python train.py --train_examples=26041 --time_shift_ms=50 --fused_qkv=true --beta2=0.95
Rows from block 4, named by matrix and row number. Rows with one number belong to one attention dimension. Each number is 128 + 24 x the weight over its row's rms, rounded and kept within 0 to 255. All counts start at 0. Numbers have three digits each. After the name is the row's rms in percent of the matrix's.
# v: attention query, key and value (stacked) (model.blocks.4.attn.qkv.weight, 768x256, the v third), inputs 145-173
# proj: attention output (model.blocks.4.attn.proj.weight, 256x256, transposed), outputs 145-173
v.39 119:118128127125123114143149071128118126096127129096095136128140145136131126123179214126137
proj.39 114:125136129121144138111114182127124130177126108165149085123122117124121140133074070126125
v.40 085:167130136105075114170126120131113137123121126126127141122169128114127136069066154108140
proj.40 087:111141129125183167113129130128158102142127125132126109116100113159120127197165122131115
v.41 075:130127117171129140107125115123124080125147128053057126131098132164128126181150134118120
proj.41 086:128124126129131115128133127128142170128119129162190106135212137124132149099122062167138
v.42 106:120129124154130140127130096125128113127129084126114127128126128138128130165162135077126
proj.42 116:127127125122141124110132146137153147127119159128106128136131128147133141070122093154135
v.43 098:114128128134132122154122126129107186150143125159158124128183129103128134089128114123141
proj.43 095:131127128129146129106142129138172074108128147093086131129127130152129121168119172115126
v.44 091:130127125163146145130128133123136125140142140126121119130073078137127135138165112171126
proj.44 086:128118127128130112137145129141141147108141130126128147137168175129150127080126135121148
v.45 113:072127123147151165121128134076167054134152175127117129130100126194129128140167124139126
proj.45 116:157119128121108098144125138147099194115123102128133132134163127059126116052113136123142
v.46 085:129128140090129089157194134140130154123111152125163139125135133106128184123105092126158
proj.46 103:119133132129128156128104137105129118127133113126105129116094122125118078145133199131114
v.47 098:139129136114103097131127106169121166129107130137132130124167135126128123077075135104135
proj.47 101:110144131121169163129121136103149091125132126128119126112099127134123128231149126147128
v.48 073:144127131129125124124132124198127086091117130118130140128127127103129131151105113126151
proj.48 085:115129130125129161177129122117142184202118129181158143127128173127128065096138127128144
v.49 114:123128115128133142161141113120131117095129113106099129129144177132129111114132201131119
proj.49 125:138125123131103113076135130141106128164127151148134115138135089156132133138126048122130
v.50 078:080129127131109137123125044114156118033139212123125133127141131147129137086129143121131
proj.50 101:142130127127147119090133143131124119159132106132077082129125099128126138160134114127128
v.51 063:125128127129126138147128133134147117136097187137115141128131170128127120078053138156134
proj.51 070:136129127127126097128110106100101104123147079104139118129124120128134128170161168083112
v.52 098:128128128133123140167242126166125123122100130131150136127122148120130134136111135123171
proj.52 092:129125129130142129122029130094134129127140118147081121128131121126118126125129128128113
v.53 076:126127126090127127143124108165126116118121105111137151129127121080128136124128129092139
proj.53 093:126136128127128133069140153088127128127128137130114095124133137177129120136163122133130
v.54 106:144128135127127118127130167141116138187127111134135098128125064151128135146126112130132
proj.54 128:117127131129126135163123121119137128091128136122154195126126157087117111129100139134128
v.55 085:146127128149128118135175141129133136129172151114139130131125132149128118150122078121102
proj.55 097:129123130128126137140082122123129128126098121128098140129122128117137128132134171127147
v.56 092:171128130157126114117128111166077136145096125153129134128108142124124111147078126127147
proj.56 105:103134129110180134164117146079201137115161149127135154120134128128132135122143116136129
v.57 069:140128136139119087114134111170094143137097137112137134127128125133145127167183119127142
proj.57 090:119134130102163156139119151094191142106140103128127166120117127125123133109129071148165
v.58 060:122127122137132136134050223054126153152158108122127112133117109130128128110137129129074
proj.58 065:132122127142138105114222096164144118096124174068152116134154149104138124132086128133120
v.59 078:112126130016131090129127140041126129129155094095138114128147118081132131108193088111124
proj.59 078:170123127180042137096103128159046106128130126135128120135129134137127124149113162117099
v.60 079:124128128110123140233156123111128124128128122119132129127131130139129140093167128108115
proj.60 084:129131128133134126033089133134117097135122146136112081127130129127124129149117131147130
v.61 087:098128130073124109159133128123116129114156132113142125127152114124115152121129131115145
proj.61 094:134133127138109128074123131104111115130129125127128108125111130142128127135127121141096
v.62 083:164129133173127121131123119174130125128132198135121126127035128124127131143110126123144
proj.62 088:117136131100180141143118147082147132122127065130121137119145155129127104107135128144132
v.63 098:136128139128123112073120129159123135142105132128202130128108111125127131180114110127146
proj.63 117:113130132123160132197124128103152129095149107127104134121127153104125127105133164130126
v.64 092:112128128126128139146128110119129115128173131130209128131128169126127112124114136151129
proj.64 085:131130128139182139126094177103142129113124110114046114127127121126126143128139126104117
v.65 073:120127124113129131158129126126127070121216117107128130129153148121132126126128143135120
proj.65 080:152131127126076128098096139157082136146000143130126116129117108139130129128119124139125
v.66 105:129129127092147051126128125134128112131119030112126121126125100069129135138132129120130
proj.66 108:138128128134108158130129130116136139128149207129126137128134145231147104130126130143133
v.67 067:142127128137133122089111139104140157184109127162134133134098105127161243126126096134113
proj.67 074:130119128132105082130140123161113125077120135088129165133163123121120129129126140126125
v.68 083:123128127128131127126134092170128074127070217113126163126115134129132119130126148120142
proj.68 081:124134128123164173123085166111126185137171111176111102124138102153127126125167130126132
v.69 090:125127108157141147156124128108143130180131145125130130130129136146129122117155130131075
proj.69 101:128124125120146127112139145117126097104144118134092084135146127129146129126126138110150
v.70 073:121130134090118127162150126128112135117145120181129111118139118087128132096130127134180
proj.70 072:129139128154077129102108128108103126129132098094131133121118128177113123136138127107091
v.71 230:123128000127131137130126130111131128124127125123125129133127131128128120126129135129109
proj.71 134:112127064109129108115104123119123123101106111097109130140115118095117113105095145107115
v.72 068:126130131122134088095130106146144125153077142129102123119156132125129121126121126128122
proj.72 069:116133128114127151209166147071121118116196127125136139124111131131133123130134133135143
v.73 096:163128127132138116122128167133129136154128122129139106131138119147127145149154098080074
proj.73 092:130113128130110127137124099119128121112128158125124187135129128106129093122125164141134
v.74 068:111130142090126102091128116136129131112125148148125129119151127123125122116160130133164
proj.74 076:117133130154127136196119128131118131126149108125160123117120125085108149133109183088100
v.75 101:136130145115123111130135120162113120119122140147103117121160130120128134151130144127179
proj.75 108:114133131128125147133126130127145147125142112171191131122104135128117129125064115131115
v.76 097:135129134065130111102114144134129118126130097127135108121125053100128169166123127127133
proj.76 104:128128128141083128137150111129119131129118122059129137127122168134126092109138153127119
v.77 094:120125121129128143161136079124129127124150116117138132130131135119130087112127148122126
proj.77 096:143129126129133126078113145142090122143070144104084057130120127173129129130130128127118
v.78 080:143130130126124130126144122195121090126069128132126110124135094151128126135128120115127
proj.78 080:121132129126126143150129133082145159133215171197129145124122138111125127109151106132134
v.79 094:137129134119135116102130131144123124132115093130129126127125088131103152152157102115129
proj.79 107:121129129125120128193150113123142138119146130128161148126125153105130100124114167129143
v.80 098:114128126142137169126126089206129113129094126126130129128127131135120127206131146126129
proj.80 103:120125128129165124120127149099171140126135141128121136129123135143133127039130064134142
v.81 111:131126129154126118093128127145099134142107114129134113129127112146128110181130122134134
proj.81 112:100124129121149141165126130112204138117139128140134171128121138117128130112134100125142
v.82 104:131127125172130198127130130142129096128189185131125133131124129198129133178134208148122
proj.82 103:136116128132136081125128133131133172139099101138122157137136121090119133053131065155127
v.83 093:126128124125128138206141125083145106116209127101108133128139125132129127125125177123121
proj.83 088:158128127134113127086130136159078129165037129144130084131135129131125123127114102110124
v.84 108:125127118134130159125128137116129113128151124137131129132123120147128124134205116129110
proj.84 099:132115128133107119098129130153128140118099137126133143137152139123129128112100133152131
v.85 140:137128129127115140148127091204105129127125126133095134128122139128128102142109183129147
proj.85 129:115134130126163135117114153073141118143125113137162129123128127121122131128139065137105
v.86 091:131127127156078126088130127120130116152075137134152129130082126184124099124134111139134
proj.86 095:120128129104176129171127140114164162111219114128076129126129115089129185102147101127130
v.87 102:078129122116143128148124132082166134112142113118126147127137143126127122074130134130139
proj.87 114:155128125132090120105145114168066092138111137114127100134129098157137151181118147124126
v.88 101:104128126106141129138122151086150136121134146128126154129130132105128123030126097130115
proj.88 116:154131127130091111112151115158089110148123129127128110129139102172155139182125178123127
v.89 089:118128129121129127131132122128154118135090141128124127128099132144129125136128120174134
proj.89 099:122126128131129128148139127130128177127185137161126132132151130130128135113124130125135
v.90 105:130129126105132123136097136134155134121125117110124179128095128104154128107122130119127
proj.90 121:131134128129119136112140121129102081128132128131127083126146128132130112151135179118121
v.91 120:154129131130106126119088081207125128128035136133123128125134130132128132130118174174151
proj.91 127:098134128098166160131140171090167153127223129166128135124125124127123135122138091136125
v.92 121:098129127136132131128128158043169137138151109129132125129128111146130128132143090132105
proj.92 114:137119128140067110127127103176069134127114168091131130135126129100105174110122154129126
v.93 094:112128130141129155141133149127162133134158128128129133128122087192128144150145112114131
proj.93 088:138119129136119096128127128141122155127109132124124172132134129077111129070098138178138
v.94 072:082129131051126122131126121104120124097128093101068127119166124128125142070149141118174
proj.94 085:133135126142077116102162128196093122152127180132183106127101135139130097153114113125117
v.95 095:169127127180127131129137132140133116130207156136134128131114119145132116152128122149089
proj.95 096:134118128137141136126108128106129133128066095127127152133141130130123135105129108127125
v.96 089:127128129139128137122129141128127115133123119138131115127130130219127120137137118128126
proj.96 091:133116128132129111165121127150130172120127147121131177132118128042125143108088139131129
v.97 074:112128128136135133119126160057154129169140137120217127130120106128127129111127076134091
proj.97 073:152121127140104099115147108157096107122098124111096136133128129129134128141159143125126
v.98 102:127129125127124123129106122133127113121125126116113147128128130125128146111102150120129
proj.98 097:124135128122168133115156164114126128127129153135133104126129131141127116131138127131125
v.99 082:177127134130125120135132112189113121127132139126128116129092113122127144174118123116138
proj.99 100:099131132129153138129085153064167128128108070131128171120127151120116093118145117128125
v.100 108:128129129110126128161144124128118127121146154132126116125137146130128131127092136121146
proj.100 100:125139127122090118106130131108117112140113105122098121123123098152129127124127066130127
v.101 071:141128133117127103161159102128117111087141085129132034126163146119127140129128153126147
proj.101 081:121130127126127164126117135126158157195122200162132142128105129150124132126140088125127
v.102 074:119129128112123122140127119195122129124128121134126130126127125094127139136078128124164
proj.102 065:135139128125124132121128127067108105143127113131129104122116114172138066125124129116094
v.103 128:124128121134126142130126108123126120113127123121123177128109160129129106123073191126126
proj.103 144:136130124125109119088133128130122118137125130128124070131135095181137138145168052122129
v.104 070:220128130176124147136130110132128094129133166127150130129132144152127139114131129124121
proj.104 066:091126128112168161128140140124170190139116127155116148130160123131126136126157126142151
v.105 063:179128138168103123131130085160114131128087175165140135126122153119125082115093120129174
proj.105 082:109137131108218135138114154082196175126184103129127149116123108112122148148130125120135
v.106 079:105130133109129108127110131134131127153117068162140122124117034125130127133129105103113
proj.106 083:131122128137134134121126130156146120085107184075091147130120165137133124129100135160132
v.107 083:147128127133128129131124133184111122128077131136111139129125128119127121155129133126142
proj.107 095:114128129117126130149105128126154157153128104164165142126127126128126125099106122132128
v.108 077:081128122116132140152128143059149147125164107116122126129136124126136133091150123129114
proj.108 077:156123126141085096051137129172051073109079130113128107136133128186129129133088153110123
v.109 073:114127122128118138155127095120128121083128153124095129129134181132128124098118204135127
proj.109 093:131132126122127119090130156129113127166131127146126100128130074141125132127132086126122
v.110 104:172127130149130127110119141136126135196121064134138120131126090128127145171133098127119
proj.110 104:120124130113129136193130133108164132103133158126130196128128161103128117117133163150140
v.111 092:117128126134129148128211124116127131127137123128115110128172192141128115071135137131126
proj.111 090:139126126128126123121127134146113122128122133154133128134127073122124165183120125123132
v.112 107:128127124123129132149141096134124076089103122053117126128126164128127128134122197117131
proj.112 117:125131127124130153127125156108138170149170132225148124128148122144129130119132078130119
v.113 089:127128126153133129115123122135135103125080162119119134128124128127126139136105137156129
proj.113 082:119131129127142137143137156078152135130191122134124086124168128130155131125203117126136
v.114 138:128129134128135117136099139110133148153112129140049140127125111115128125052224028137131
proj.114 151:129128130130125131136157124155121127099129131120185141126124151127121128164057217128128
v.115 077:153126127143126129163127104128121129117098127128121113128134137138126123124130129126122
proj.115 087:126127128123143126092112154073127126127203126180158141129137126128125125117135101127121
v.116 055:161127120124125144128137134134128119078133118108138147130121216097130104101119160158126
proj.116 053:129128127128130127133117099131125124192135131128132107132120117216127116167130127145113
v.117 125:133128117146129136127118119127129143108129128122120123129125202131130083133097246128113
proj.117 144:127128125127132127098131128128129091154128113140131093133152080163148136126150032120130
v.118 090:129128128092129109155126150103170138126228129128132138129128127119130127120123129141127
proj.118 091:130129128147087119122125112149078122127060119031120121127121118140126125127123163128127
v.119 065:098130131127126129138133115113145130113160173118128143124132130129137129053124180131128
proj.119 066:132134127128109123126126142150105129157146124135114111125151130130118180156133074140125
v.120 066:021129125076129133132126138112131135133133127125128123128119136123129086098144131137124
proj.120 077:168127127163132109114126107147097087111133126071126121131123127130147125162096138051115
v.121 092:131127129122130111098143130142127132128130156129137087128127110128127176200138101102133
proj.121 099:118129128125104129143123128085137132101187128128121169125160133129131114084130130156131
v.122 096:130128132094130119147111163123126146152137128183145127128114101029129208127125077153127
proj.122 094:133127129149110120113149102133119107093124127071122150128130141204128077136121189128114
v.123 088:137127137122130108136129168117127148128144146145150131130119106077127199125125083060145
proj.123 118:132125130132113121128116091129122120123105086085127151124127138129127098133121171171118
v.124 076:118130134107126134123190126150144130095079089092133131115145156144139125134129129127155
proj.124 074:130130128126100152132094130133127129176161150201132154127069121135105122147132106149130
v.125 112:118129122124139130129098157109138128124168117134126129129135131125129126059127141128114
proj.125 135:136127126140109109118161067139096107136094129085124109132128128172136156169126110110128
v.126 091:155127129174123141124125120130119131149128131127147127131108123150131142203126121133134
proj.126 110:111124130129161138132127130120158129121111126129110136128129150086114110100136128128131
v.127 100:134128126119128122127084175127127165121141121127123125129134127108128128130126134129124
proj.127 107:125132127125103116122160076124115070133129135119129116128127127220168126128118100130121
v.128 105:134128128139134130111126191128131149182132129133137129129109054112129145134130087179129
proj.128 115:124126129130119131146127104129129133083130128092128194127129191137130123130123191117126
v.129 096:137127119136127142126089110136127122123128118126123126129097134112131121138095147133106
proj.129 111:122132125117129117125156128125128118134126129126127104131134093222144135124149067123131
v.130 083:122128127131135143114114135130150135202127138132131129129125115233127082106133110141071
proj.130 109:122125130129158125144156139133137158095124132124124136128128143035128180114093149100134
v.131 105:128126121155130166126133128110131100127129132129130125132122144142128129136141131127122
proj.131 089:131116126117124118126113144115132166127170108138139132139153121132128133119128114143130
v.132 107:114128119129129144121161127117142107068138127009107127130132205163129091127037184129109
proj.132 123:133126124126112118127128122129115128182127137174132100135130074131135143127190069124136
v.133 085:096128120121128136117124069125170105129138119121104124128141128145128131120132149127123
proj.133 085:144132127126133128109144162128098124126130121135126104128131127125129147132134119096125
v.134 099:140127129140130127131136176116128127133165144135142124132119119128128120157210083128111
proj.134 105:132117129132123131144119106131130134126110075126130181132125140126124122125063152155124
v.135 083:116129132097126050112168130137128125131131121104130140126131124121128112132119110130137
proj.135 096:138132129131120143136069144129109120108101121092073056120117129121124126138130172085126
v.136 066:116129134107127097123097100141130127165095131114125128128059107115127136125103128126154
proj.136 070:127136132158141154135131137086138123102126125144100095115154160125126119126131128066121
v.137 063:124128123119133098125125175125146133122138215123133112127094129128129134088043112159118
proj.137 083:134132127122100128123127130128118099134127129131122130128181118135128118139208138116128
v.138 087:132127128128131094118130178108128135131131128132159124129128134125128115125128092166105
proj.138 087:131123127130102131161121099133121124119129126122126129131128128130134133134125152122126
v.139 083:116128125104127132096118126130143120115117130110110164128130128127129140107124144127134
proj.139 089:129134128127128123128139138127094125131155142131128093127131113128128128131147121121120
v.140 099:129128131116129100136112119142130129156111013119141131127046128076128130134047128129133
proj.140 102:119137130128132165143160123120169133111128178111118112121138136191142118129161121119135
v.141 081:122128129127130129123128134037132131130082126139087126127133172149126096120149127130128
proj.141 085:129123125130124111123128079206117128128169144162189129135135090127127160146116141123126
v.142 090:134128126132125129142127085204125120129135132123117139129124111129124133142122129125127
proj.142 085:118136130124183141126132199026141126127099135130132116122126156135131109117145087128129
v.143 077:097130126123131135127127133131131131130178098125129133126093128127129123133112131129126
proj.143 089:130128127128118131114114118146107096132041129088059106130122129140137120131127117120114
v.144 099:117126124132136109084132140113129136141142077123159122131150130127128130127123103139112
proj.144 111:139120125132093125159129126159124126120134195149111127135123125132142156112128131076127
v.145 106:105127129135135206127130138051132125231142147129132124130122116133130131122163117102129
proj.145 103:149117128146099085126110134157116141033118106102085151135132129120123129132115134128135
v.146 102:123128123121121097128128128123125124105133124012050126128121150127126117129139134131118
proj.146 131:131126125139111128128121092133118126159123159207227124134147110133143127128127098129122
v.147 097:132126117129130134076118146108130122123158141124053119136130128135124098112137132187088
proj.147 102:148120125141093108167145098152121126130123129140226122137131132119149162131131130098124
v.148 079:145124120132171138095093179062183123134142133127145122139122072095131127121138139158131
proj.148 035:082032128056123125123117121126120154126127132128121140123129126130139131121120122128197
v.149 101:128128126119126130130126114128111125105133116134120134129128124121130113081134155126157
proj.149 089:130129128129125117130128121137111123129132127129134097128128122127122133173119128119110
v.150 075:129128129096133123068127164069127121130229110182152122128131120122129139122149104121137
proj.150 075:173122127145106142156138092203130172126053145065111123133113170115128125145120164151118
v.151 142:162128134116126098141126132143124143129119139131126138126122124123128138119129123153146
proj.151 143:111136132127146147130132137103141125126128117112151134117120162124100110125129177119119
v.152 091:135129127127135137156135127150137089136129066127117122126126137134127133141135126093102
proj.152 090:127120128133137128117129128144135159127126164094127131135136131133145115114123128193167
v.153 085:091126127158130138119154131107171089130150153127120109132118139208128127149154120136129
proj.153 099:129125128130121096141108124132114173129126110148125139128167077046127134060127100124133
v.154 108:119128123149127143103125095138113111121111129131109128128129129140128138194130133125126
proj.154 120:121132128116139126133116155090151131127146124148136130125136126107130125076131107138130
v.155 087:062128127122122146124124115125119110119130124131111130128095121131128137124123214152158
proj.155 091:139131126132129111120128130151127132141125131127127102129165119140127132123117096122117
v.156 161:121128124139125130110111093136117120148099097103118125128125128134129132156134157113128
proj.156 152:124131127111139124126131140126146129122156142163128125129134128128128144112126074141131
v.157 087:129128135126130142142142124125135139124147128148255111127142131126129114108132113121121
proj.157 084:128125128132127120124125130136142126115128126051020131132096132144120132135107135129123
v.158 077:147127129149126126128128129130123105133130108136171127129125116126128134159132123125144
proj.158 095:129125129128136151129116131098152168117127126094076140127135137130121128128128127177118
v.159 157:092129117131166145127126133093136127121134079056122130128129188129128089111100142134116
proj.159 145:143122122134081115122132098179102128144129189180129118139132085140143158136143102116135
v.160 121:107130128130122154145125131074128127127129159131116138126126159131129114109122143179141
proj.160 113:155132128129132112096125135147118126127128086127142108126157086111103129133124128067090
v.161 106:128128128160132159132127127129131131151126136131117129128118129144127122164139120100114
proj.161 106:119123129114163125132126165128167147089124128125127156128155139114126133084133152151157
v.162 072:180129135123114103124118076195123133159101124143140139125125131115127093133117123127140
proj.162 082:081135131117172135166131167071154128116136130111122152118125127072114133128109125096127
v.163 138:127129138109128110128128185136129140132128099131126132128169070122128126124185110125135
proj.163 133:131124130131122132137128115132120118119114146125133159129095185099126105136070153145127
v.164 087:132127116176134149133125133030139132127204130121118063131126130149128132088155129129096
proj.164 088:132117125132132112076159129175128100129096149127136151142135129130135128170123135127178
v.165 069:149128132136128122137143135147131143134128128130138131128122130119125138127125117163125
proj.165 076:107128128123122138129109093128126117126128118114161121127147129123114132128100136131119
v.166 070:118128126107128101114126150110129125122123126136130161128143137133129127039098136131111
proj.166 086:128128126125118121117142114127099123132133126125129090130112085150141142199142115128114
v.167 110:129128121175150149135127129107138134144159145123112117128116129165127124200154124107108
proj.167 096:124119128094137126126133135139152148102095128125128163133143164124129125044127130163199
v.168 099:119129137097126111137128126127128106086170111126121123123142124125128152126102138123171
proj.168 083:140143128126091128109130132130082133181071134129127115119105120124117110129129116141117
v.169 092:134128130130130120128127124134135144167129128169134112128118127122126119132118082131126
proj.169 105:127128132129142146131127147121140127044129124097108143125128138127125129128185164104124
v.170 096:121128129111122129133127119128151117090131134124109132127130127090128133090118144215142
proj.170 097:127134127146112129117134115134107114168129130131151096127123133185145125162126127096082
v.171 114:133128135127127110069134144157123135140131120128164126128128093133127133176119103105138
proj.171 113:123128132122139140183118117081145127107129129098114148122113170072126098092141144133129
v.172 085:115127124116131134172094145087141132136149124115128139131121133100130113109133137134128
proj.172 070:140122126152131134093134128158091129127133146129128123135139125165129128129105167083122
v.173 110:155128128171132144127121134130120134144123128129128125129119129136128126147143117132113
proj.173 105:120122129106151128149129126128172142118128130127128162128131149098128135120137128148154
v.174 092:125128124122128141121127131128131121110127081128088131128152132148129127121137174124116
proj.174 106:127128124125130118126140125160117119169122170128143106136125121130135150143119077128138
v.175 108:146128124156147131143113129076146132127162133110124124129082129138128122135130126120121
proj.175 101:128121128123139129127145137155146139129101138128125142132142165128127115101130131145156
v.176 095:127129128119128127142129122136129152161122134127104131127128137136127129134130115099079
proj.176 096:116136128110155138100146143121135132095124185130126103122128126128138125123132142146176
v.177 079:115156145123069126159154075185065131124113123130112130110166175164126130133120116098099
proj.177 037:164250128187126126132142127129127102127127122126129119092128131125111125130133130123084
v.178 072:118127124128114078151128122124132130118184147128132132131132145143126121096199130114083
proj.178 080:117129128113179178091141158126145137126117125126043102128126136133132135120099129180153
v.179 113:136128121186134136125116131127134130171139136129131118133126104150128138166130127131062
proj.179 105:125120128117153121125145131129146141114119163138116133132134133124148138084142125133182
v.180 106:126127129156180167117141132149211117131120148140125106129040146157128116206127123150130
proj.180 113:129123129131099108159108127112085161130133113128141155128182095060129136041121132124126
v.181 081:131127126099076116115116130098096124122128119124140147130130139126128081083129138127123
proj.181 073:129126126137175129110157128193143129140130128127128095132101128142130175184114132123125
v.182 128:122128127111127115155124103123128129065126131131132127127238136127125115088129146105131
proj.182 144:126131127125133127078132132128125104157123120127111118128048122152128128208125093137122
v.183 114:133127128142136128126130146073141133156118138125126144130130117142128124122169075136106
proj.183 115:135120128133122120127126129171108128110153128127147123132131129117127151121107201108143
v.184 067:097129127078127080127083104123126129119128118094142165126163122125127118094125145093131
proj.184 089:123137127124130165093175142135125080132126128133072081126088128162130135167167122142143
v.185 085:107127118138130169125127127119135108119131126100123125133144136132129097128139183178102
proj.185 102:137121124129096097114129129135099126154123130144129121141134090143153132128121018116127
v.186 103:131128136124130176131161151151131120134136139142130128127122127126128164132144046128141
proj.186 134:128128132131122131159108128127127174119134110103141146122129139088115104113084193142118
v.187 106:133128134127124130136144127142127131142121205134135130128128130132135160155184118125152
proj.187 124:119130132128127131147102157117133125104127076090134138122123128080100087120105145158115
v.188 075:137130129148134059129129121136131156132119128128099120126125133129127148159128130131134
proj.188 078:117136130105158208130152162126151120126127131154180141121166148110128122073126125128148
v.189 105:108129134086108137130128123125147117065128161128130133125136127129128136108135160127160
proj.189 103:125135128145125124111131140128103090163136041130123107123106127126127112161095101126104
v.190 098:137128134110128116131131165123133098131128113131154127126082123119129129131124113126143
proj.190 108:131125129141114137139119056131131207129132154128128142124147129125129128132155158132126
v.191 087:141129132125131107135102127131131151148126095112127125127124119128128149131109100128139
proj.191 096:127127130131132144139166148131158134101125181131149142128127173128129128116131154129145
v.192 062:139129138120113075165144108133122106134093165123127087127067128134128140131120127126160
proj.192 054:124143130107122138097106147105129117120125130100112142113122102128124121104131135158139
v.193 089:120128131102112119106079116138128126123126108120163131127143124128125137128128134136136
proj.193 073:129129128137130139124143129160114125132126126131023116130081122128128131190124130125110
v.194 102:142129130114127088152127125150128134131130140125131131127093146138132165140139153143155
proj.194 071:115140130118128170108114126142123096114119131141161123119124118132106093135106128109120
v.195 096:136131135120125104151133124193133131135126138130130127124124125118128131130131089119157
proj.195 081:107140129112134159139105125126147123126124132132144126115125118150127112127129170130134
v.196 082:131129139106121140167182134168123137122129141201124128126088121131158167127127131023175
proj.196 070:135140131123136129121092124132093118104118129047067112118122111128127124160122141156145
v.197 110:132130134125144120148128128150130123137136151133097119127114128093129140133130062124148
proj.197 094:114135129120166140179130126129186140125129138131148134115129131156131127129123203089143
v.198 084:116127130120127125121113131104130138116137089124127128129138102155128137127142140168163
proj.198 061:130130128132092124124157128129070090128130135130115131128138141103127129123126097104103
v.199 089:123128131126111127192112128137132178127135124087088136128152125131129148135143172163169
proj.199 076:127135129094133133037152141135058073126097144154141123123123118126116126126125098125131
v.200 106:131044123082181150105108161118166129125140128117128128181106119121131100166122165144209
proj.200 060:118000128111130135128120130127132144131135131129128131203126127129144131128128127150157
v.201 105:128128127128163143129132127122187108128130147083130096129123130132129147133126115129152
proj.201 095:136128128137143129167128160127142147131137131172159140127140142125129130053131130114122
v.202 093:126128125128127128145125132111129110127165126077127124128128077133133126130142188110128
proj.202 084:131128128133086123086128168109070111128103122125079128129133143108126132135130074167128
v.203 116:120127119131201157101129126097168118134132140084129105130146132136128123130128100130115
proj.203 094:132124128130125127136129159116119127131148129151154133130129136100128133064131128108122
v.204 100:123125111138134182102130156058165122128143137125132130133134125140128114115130123135098
proj.204 088:150116127138123097129146130122108131129135116123131134140136144086128139118130118129124
v.205 100:126128131131130137136166132107149112127140122128135127128100124127127143117126094102149
proj.205 093:136127128129128128140120147125129149129130128130128129127173133127129126065131126127129
v.206 105:138128127112130167132121101140129117118151144167127131129118155128132169153121068078137
proj.206 080:129132129137184136141102135128145159127123123058131129123128127131127135122127225153105
v.207 175:155129121160086115196132117137079157128128108130165148127160117124127100120123163132096
proj.207 143:127130128099087126064131121130109096127093118116093119127126113145119145163140094128149
v.208 093:129129130138127105126128126156133150132135129129122137128125119128143174127126103126164
proj.208 096:123136131104170169125129135101135100119126128134118128119105151111119083103133145148133
v.209 101:126127124151136131126119118111129119131144114121133100131124131134128063110147129135119
proj.209 101:135120123130113097127133119151120130129118167126127127143140126144131183129123103115126
v.210 123:130128124149127127112106072136101142130118108128121130128120116135128124138127198119132
proj.210 121:120134129100185141129132166103174121119125133134118127125132130124127127119152061143133
v.211 113:132128128137128140131155157120172091097132137107126127129134158212130134122136127129123
proj.211 111:132123128128087103134120128130025164129122139129139139130127082099134117067123125126132
v.212 128:140128127161102070127069097173113164131119127129111145128127133130128136128125141117132
proj.212 121:112136129071190145127158157113178103127127132130127121123121138120130123117133117140156
v.213 152:122128126150128134116110063158118170160129127135114135130129050145128128151151129110121
proj.213 142:125132129092186126126141180101164099107123132128113119125133161121127127090129121146154
v.214 092:124131126127128098125123113128111147152123102132130130125126136128128128124125134128142
proj.214 095:125137127111141130125136140126146124103125183129120128127132135181136130142128110122147
v.215 091:122129137078127099134130123144129133126124097128150126124127128091129126151124128127170
proj.215 088:129128129140125150128110129130130123130128131128136127128121133168103113125124135128107
v.216 074:129127128064128138136097138126129072069137118120147137129131139132130193126139131113122
proj.216 086:132124128158095123133181117141118129135119137129117127131130125129130094126123171131118
v.217 087:133129126138129132123118129181149124159090126128074132127108097132127131166130129128098
proj.217 085:100126130128140135128137131125130102105138150125172134126129179126140125074073128130144
v.218 095:116127118152127150114123115107126104131155121129131126131129157177116035137087160146100
proj.218 117:132125123127131116127131130145132134138122131128124128137130115129155169119141072123140
v.219 188:115128137127115124119117066156096171132114157163149143128127120101136130127118127123137
proj.219 160:120138131104189131130129193083179093110130081112096114120125142123101117127134145129130
v.220 117:135128124170130154118127126127142120150132138119104127129044093131128127199147127134099
proj.220 117:120124128115130121156129136114128147107127134157168143130202129125137132031121126139152
v.221 091:137102051133168149103102176059177126126142131119141127175123088104130125104133145156135
proj.221 043:107000127068132132126111131126132150130131135130123136184124127132142129126127128137151
v.222 102:094129126126126078126125104123115128127138114125138136127128104126127130131136139129128
proj.222 111:132133127127154143091131154144143116128124136128116093128122127138127128128123121133130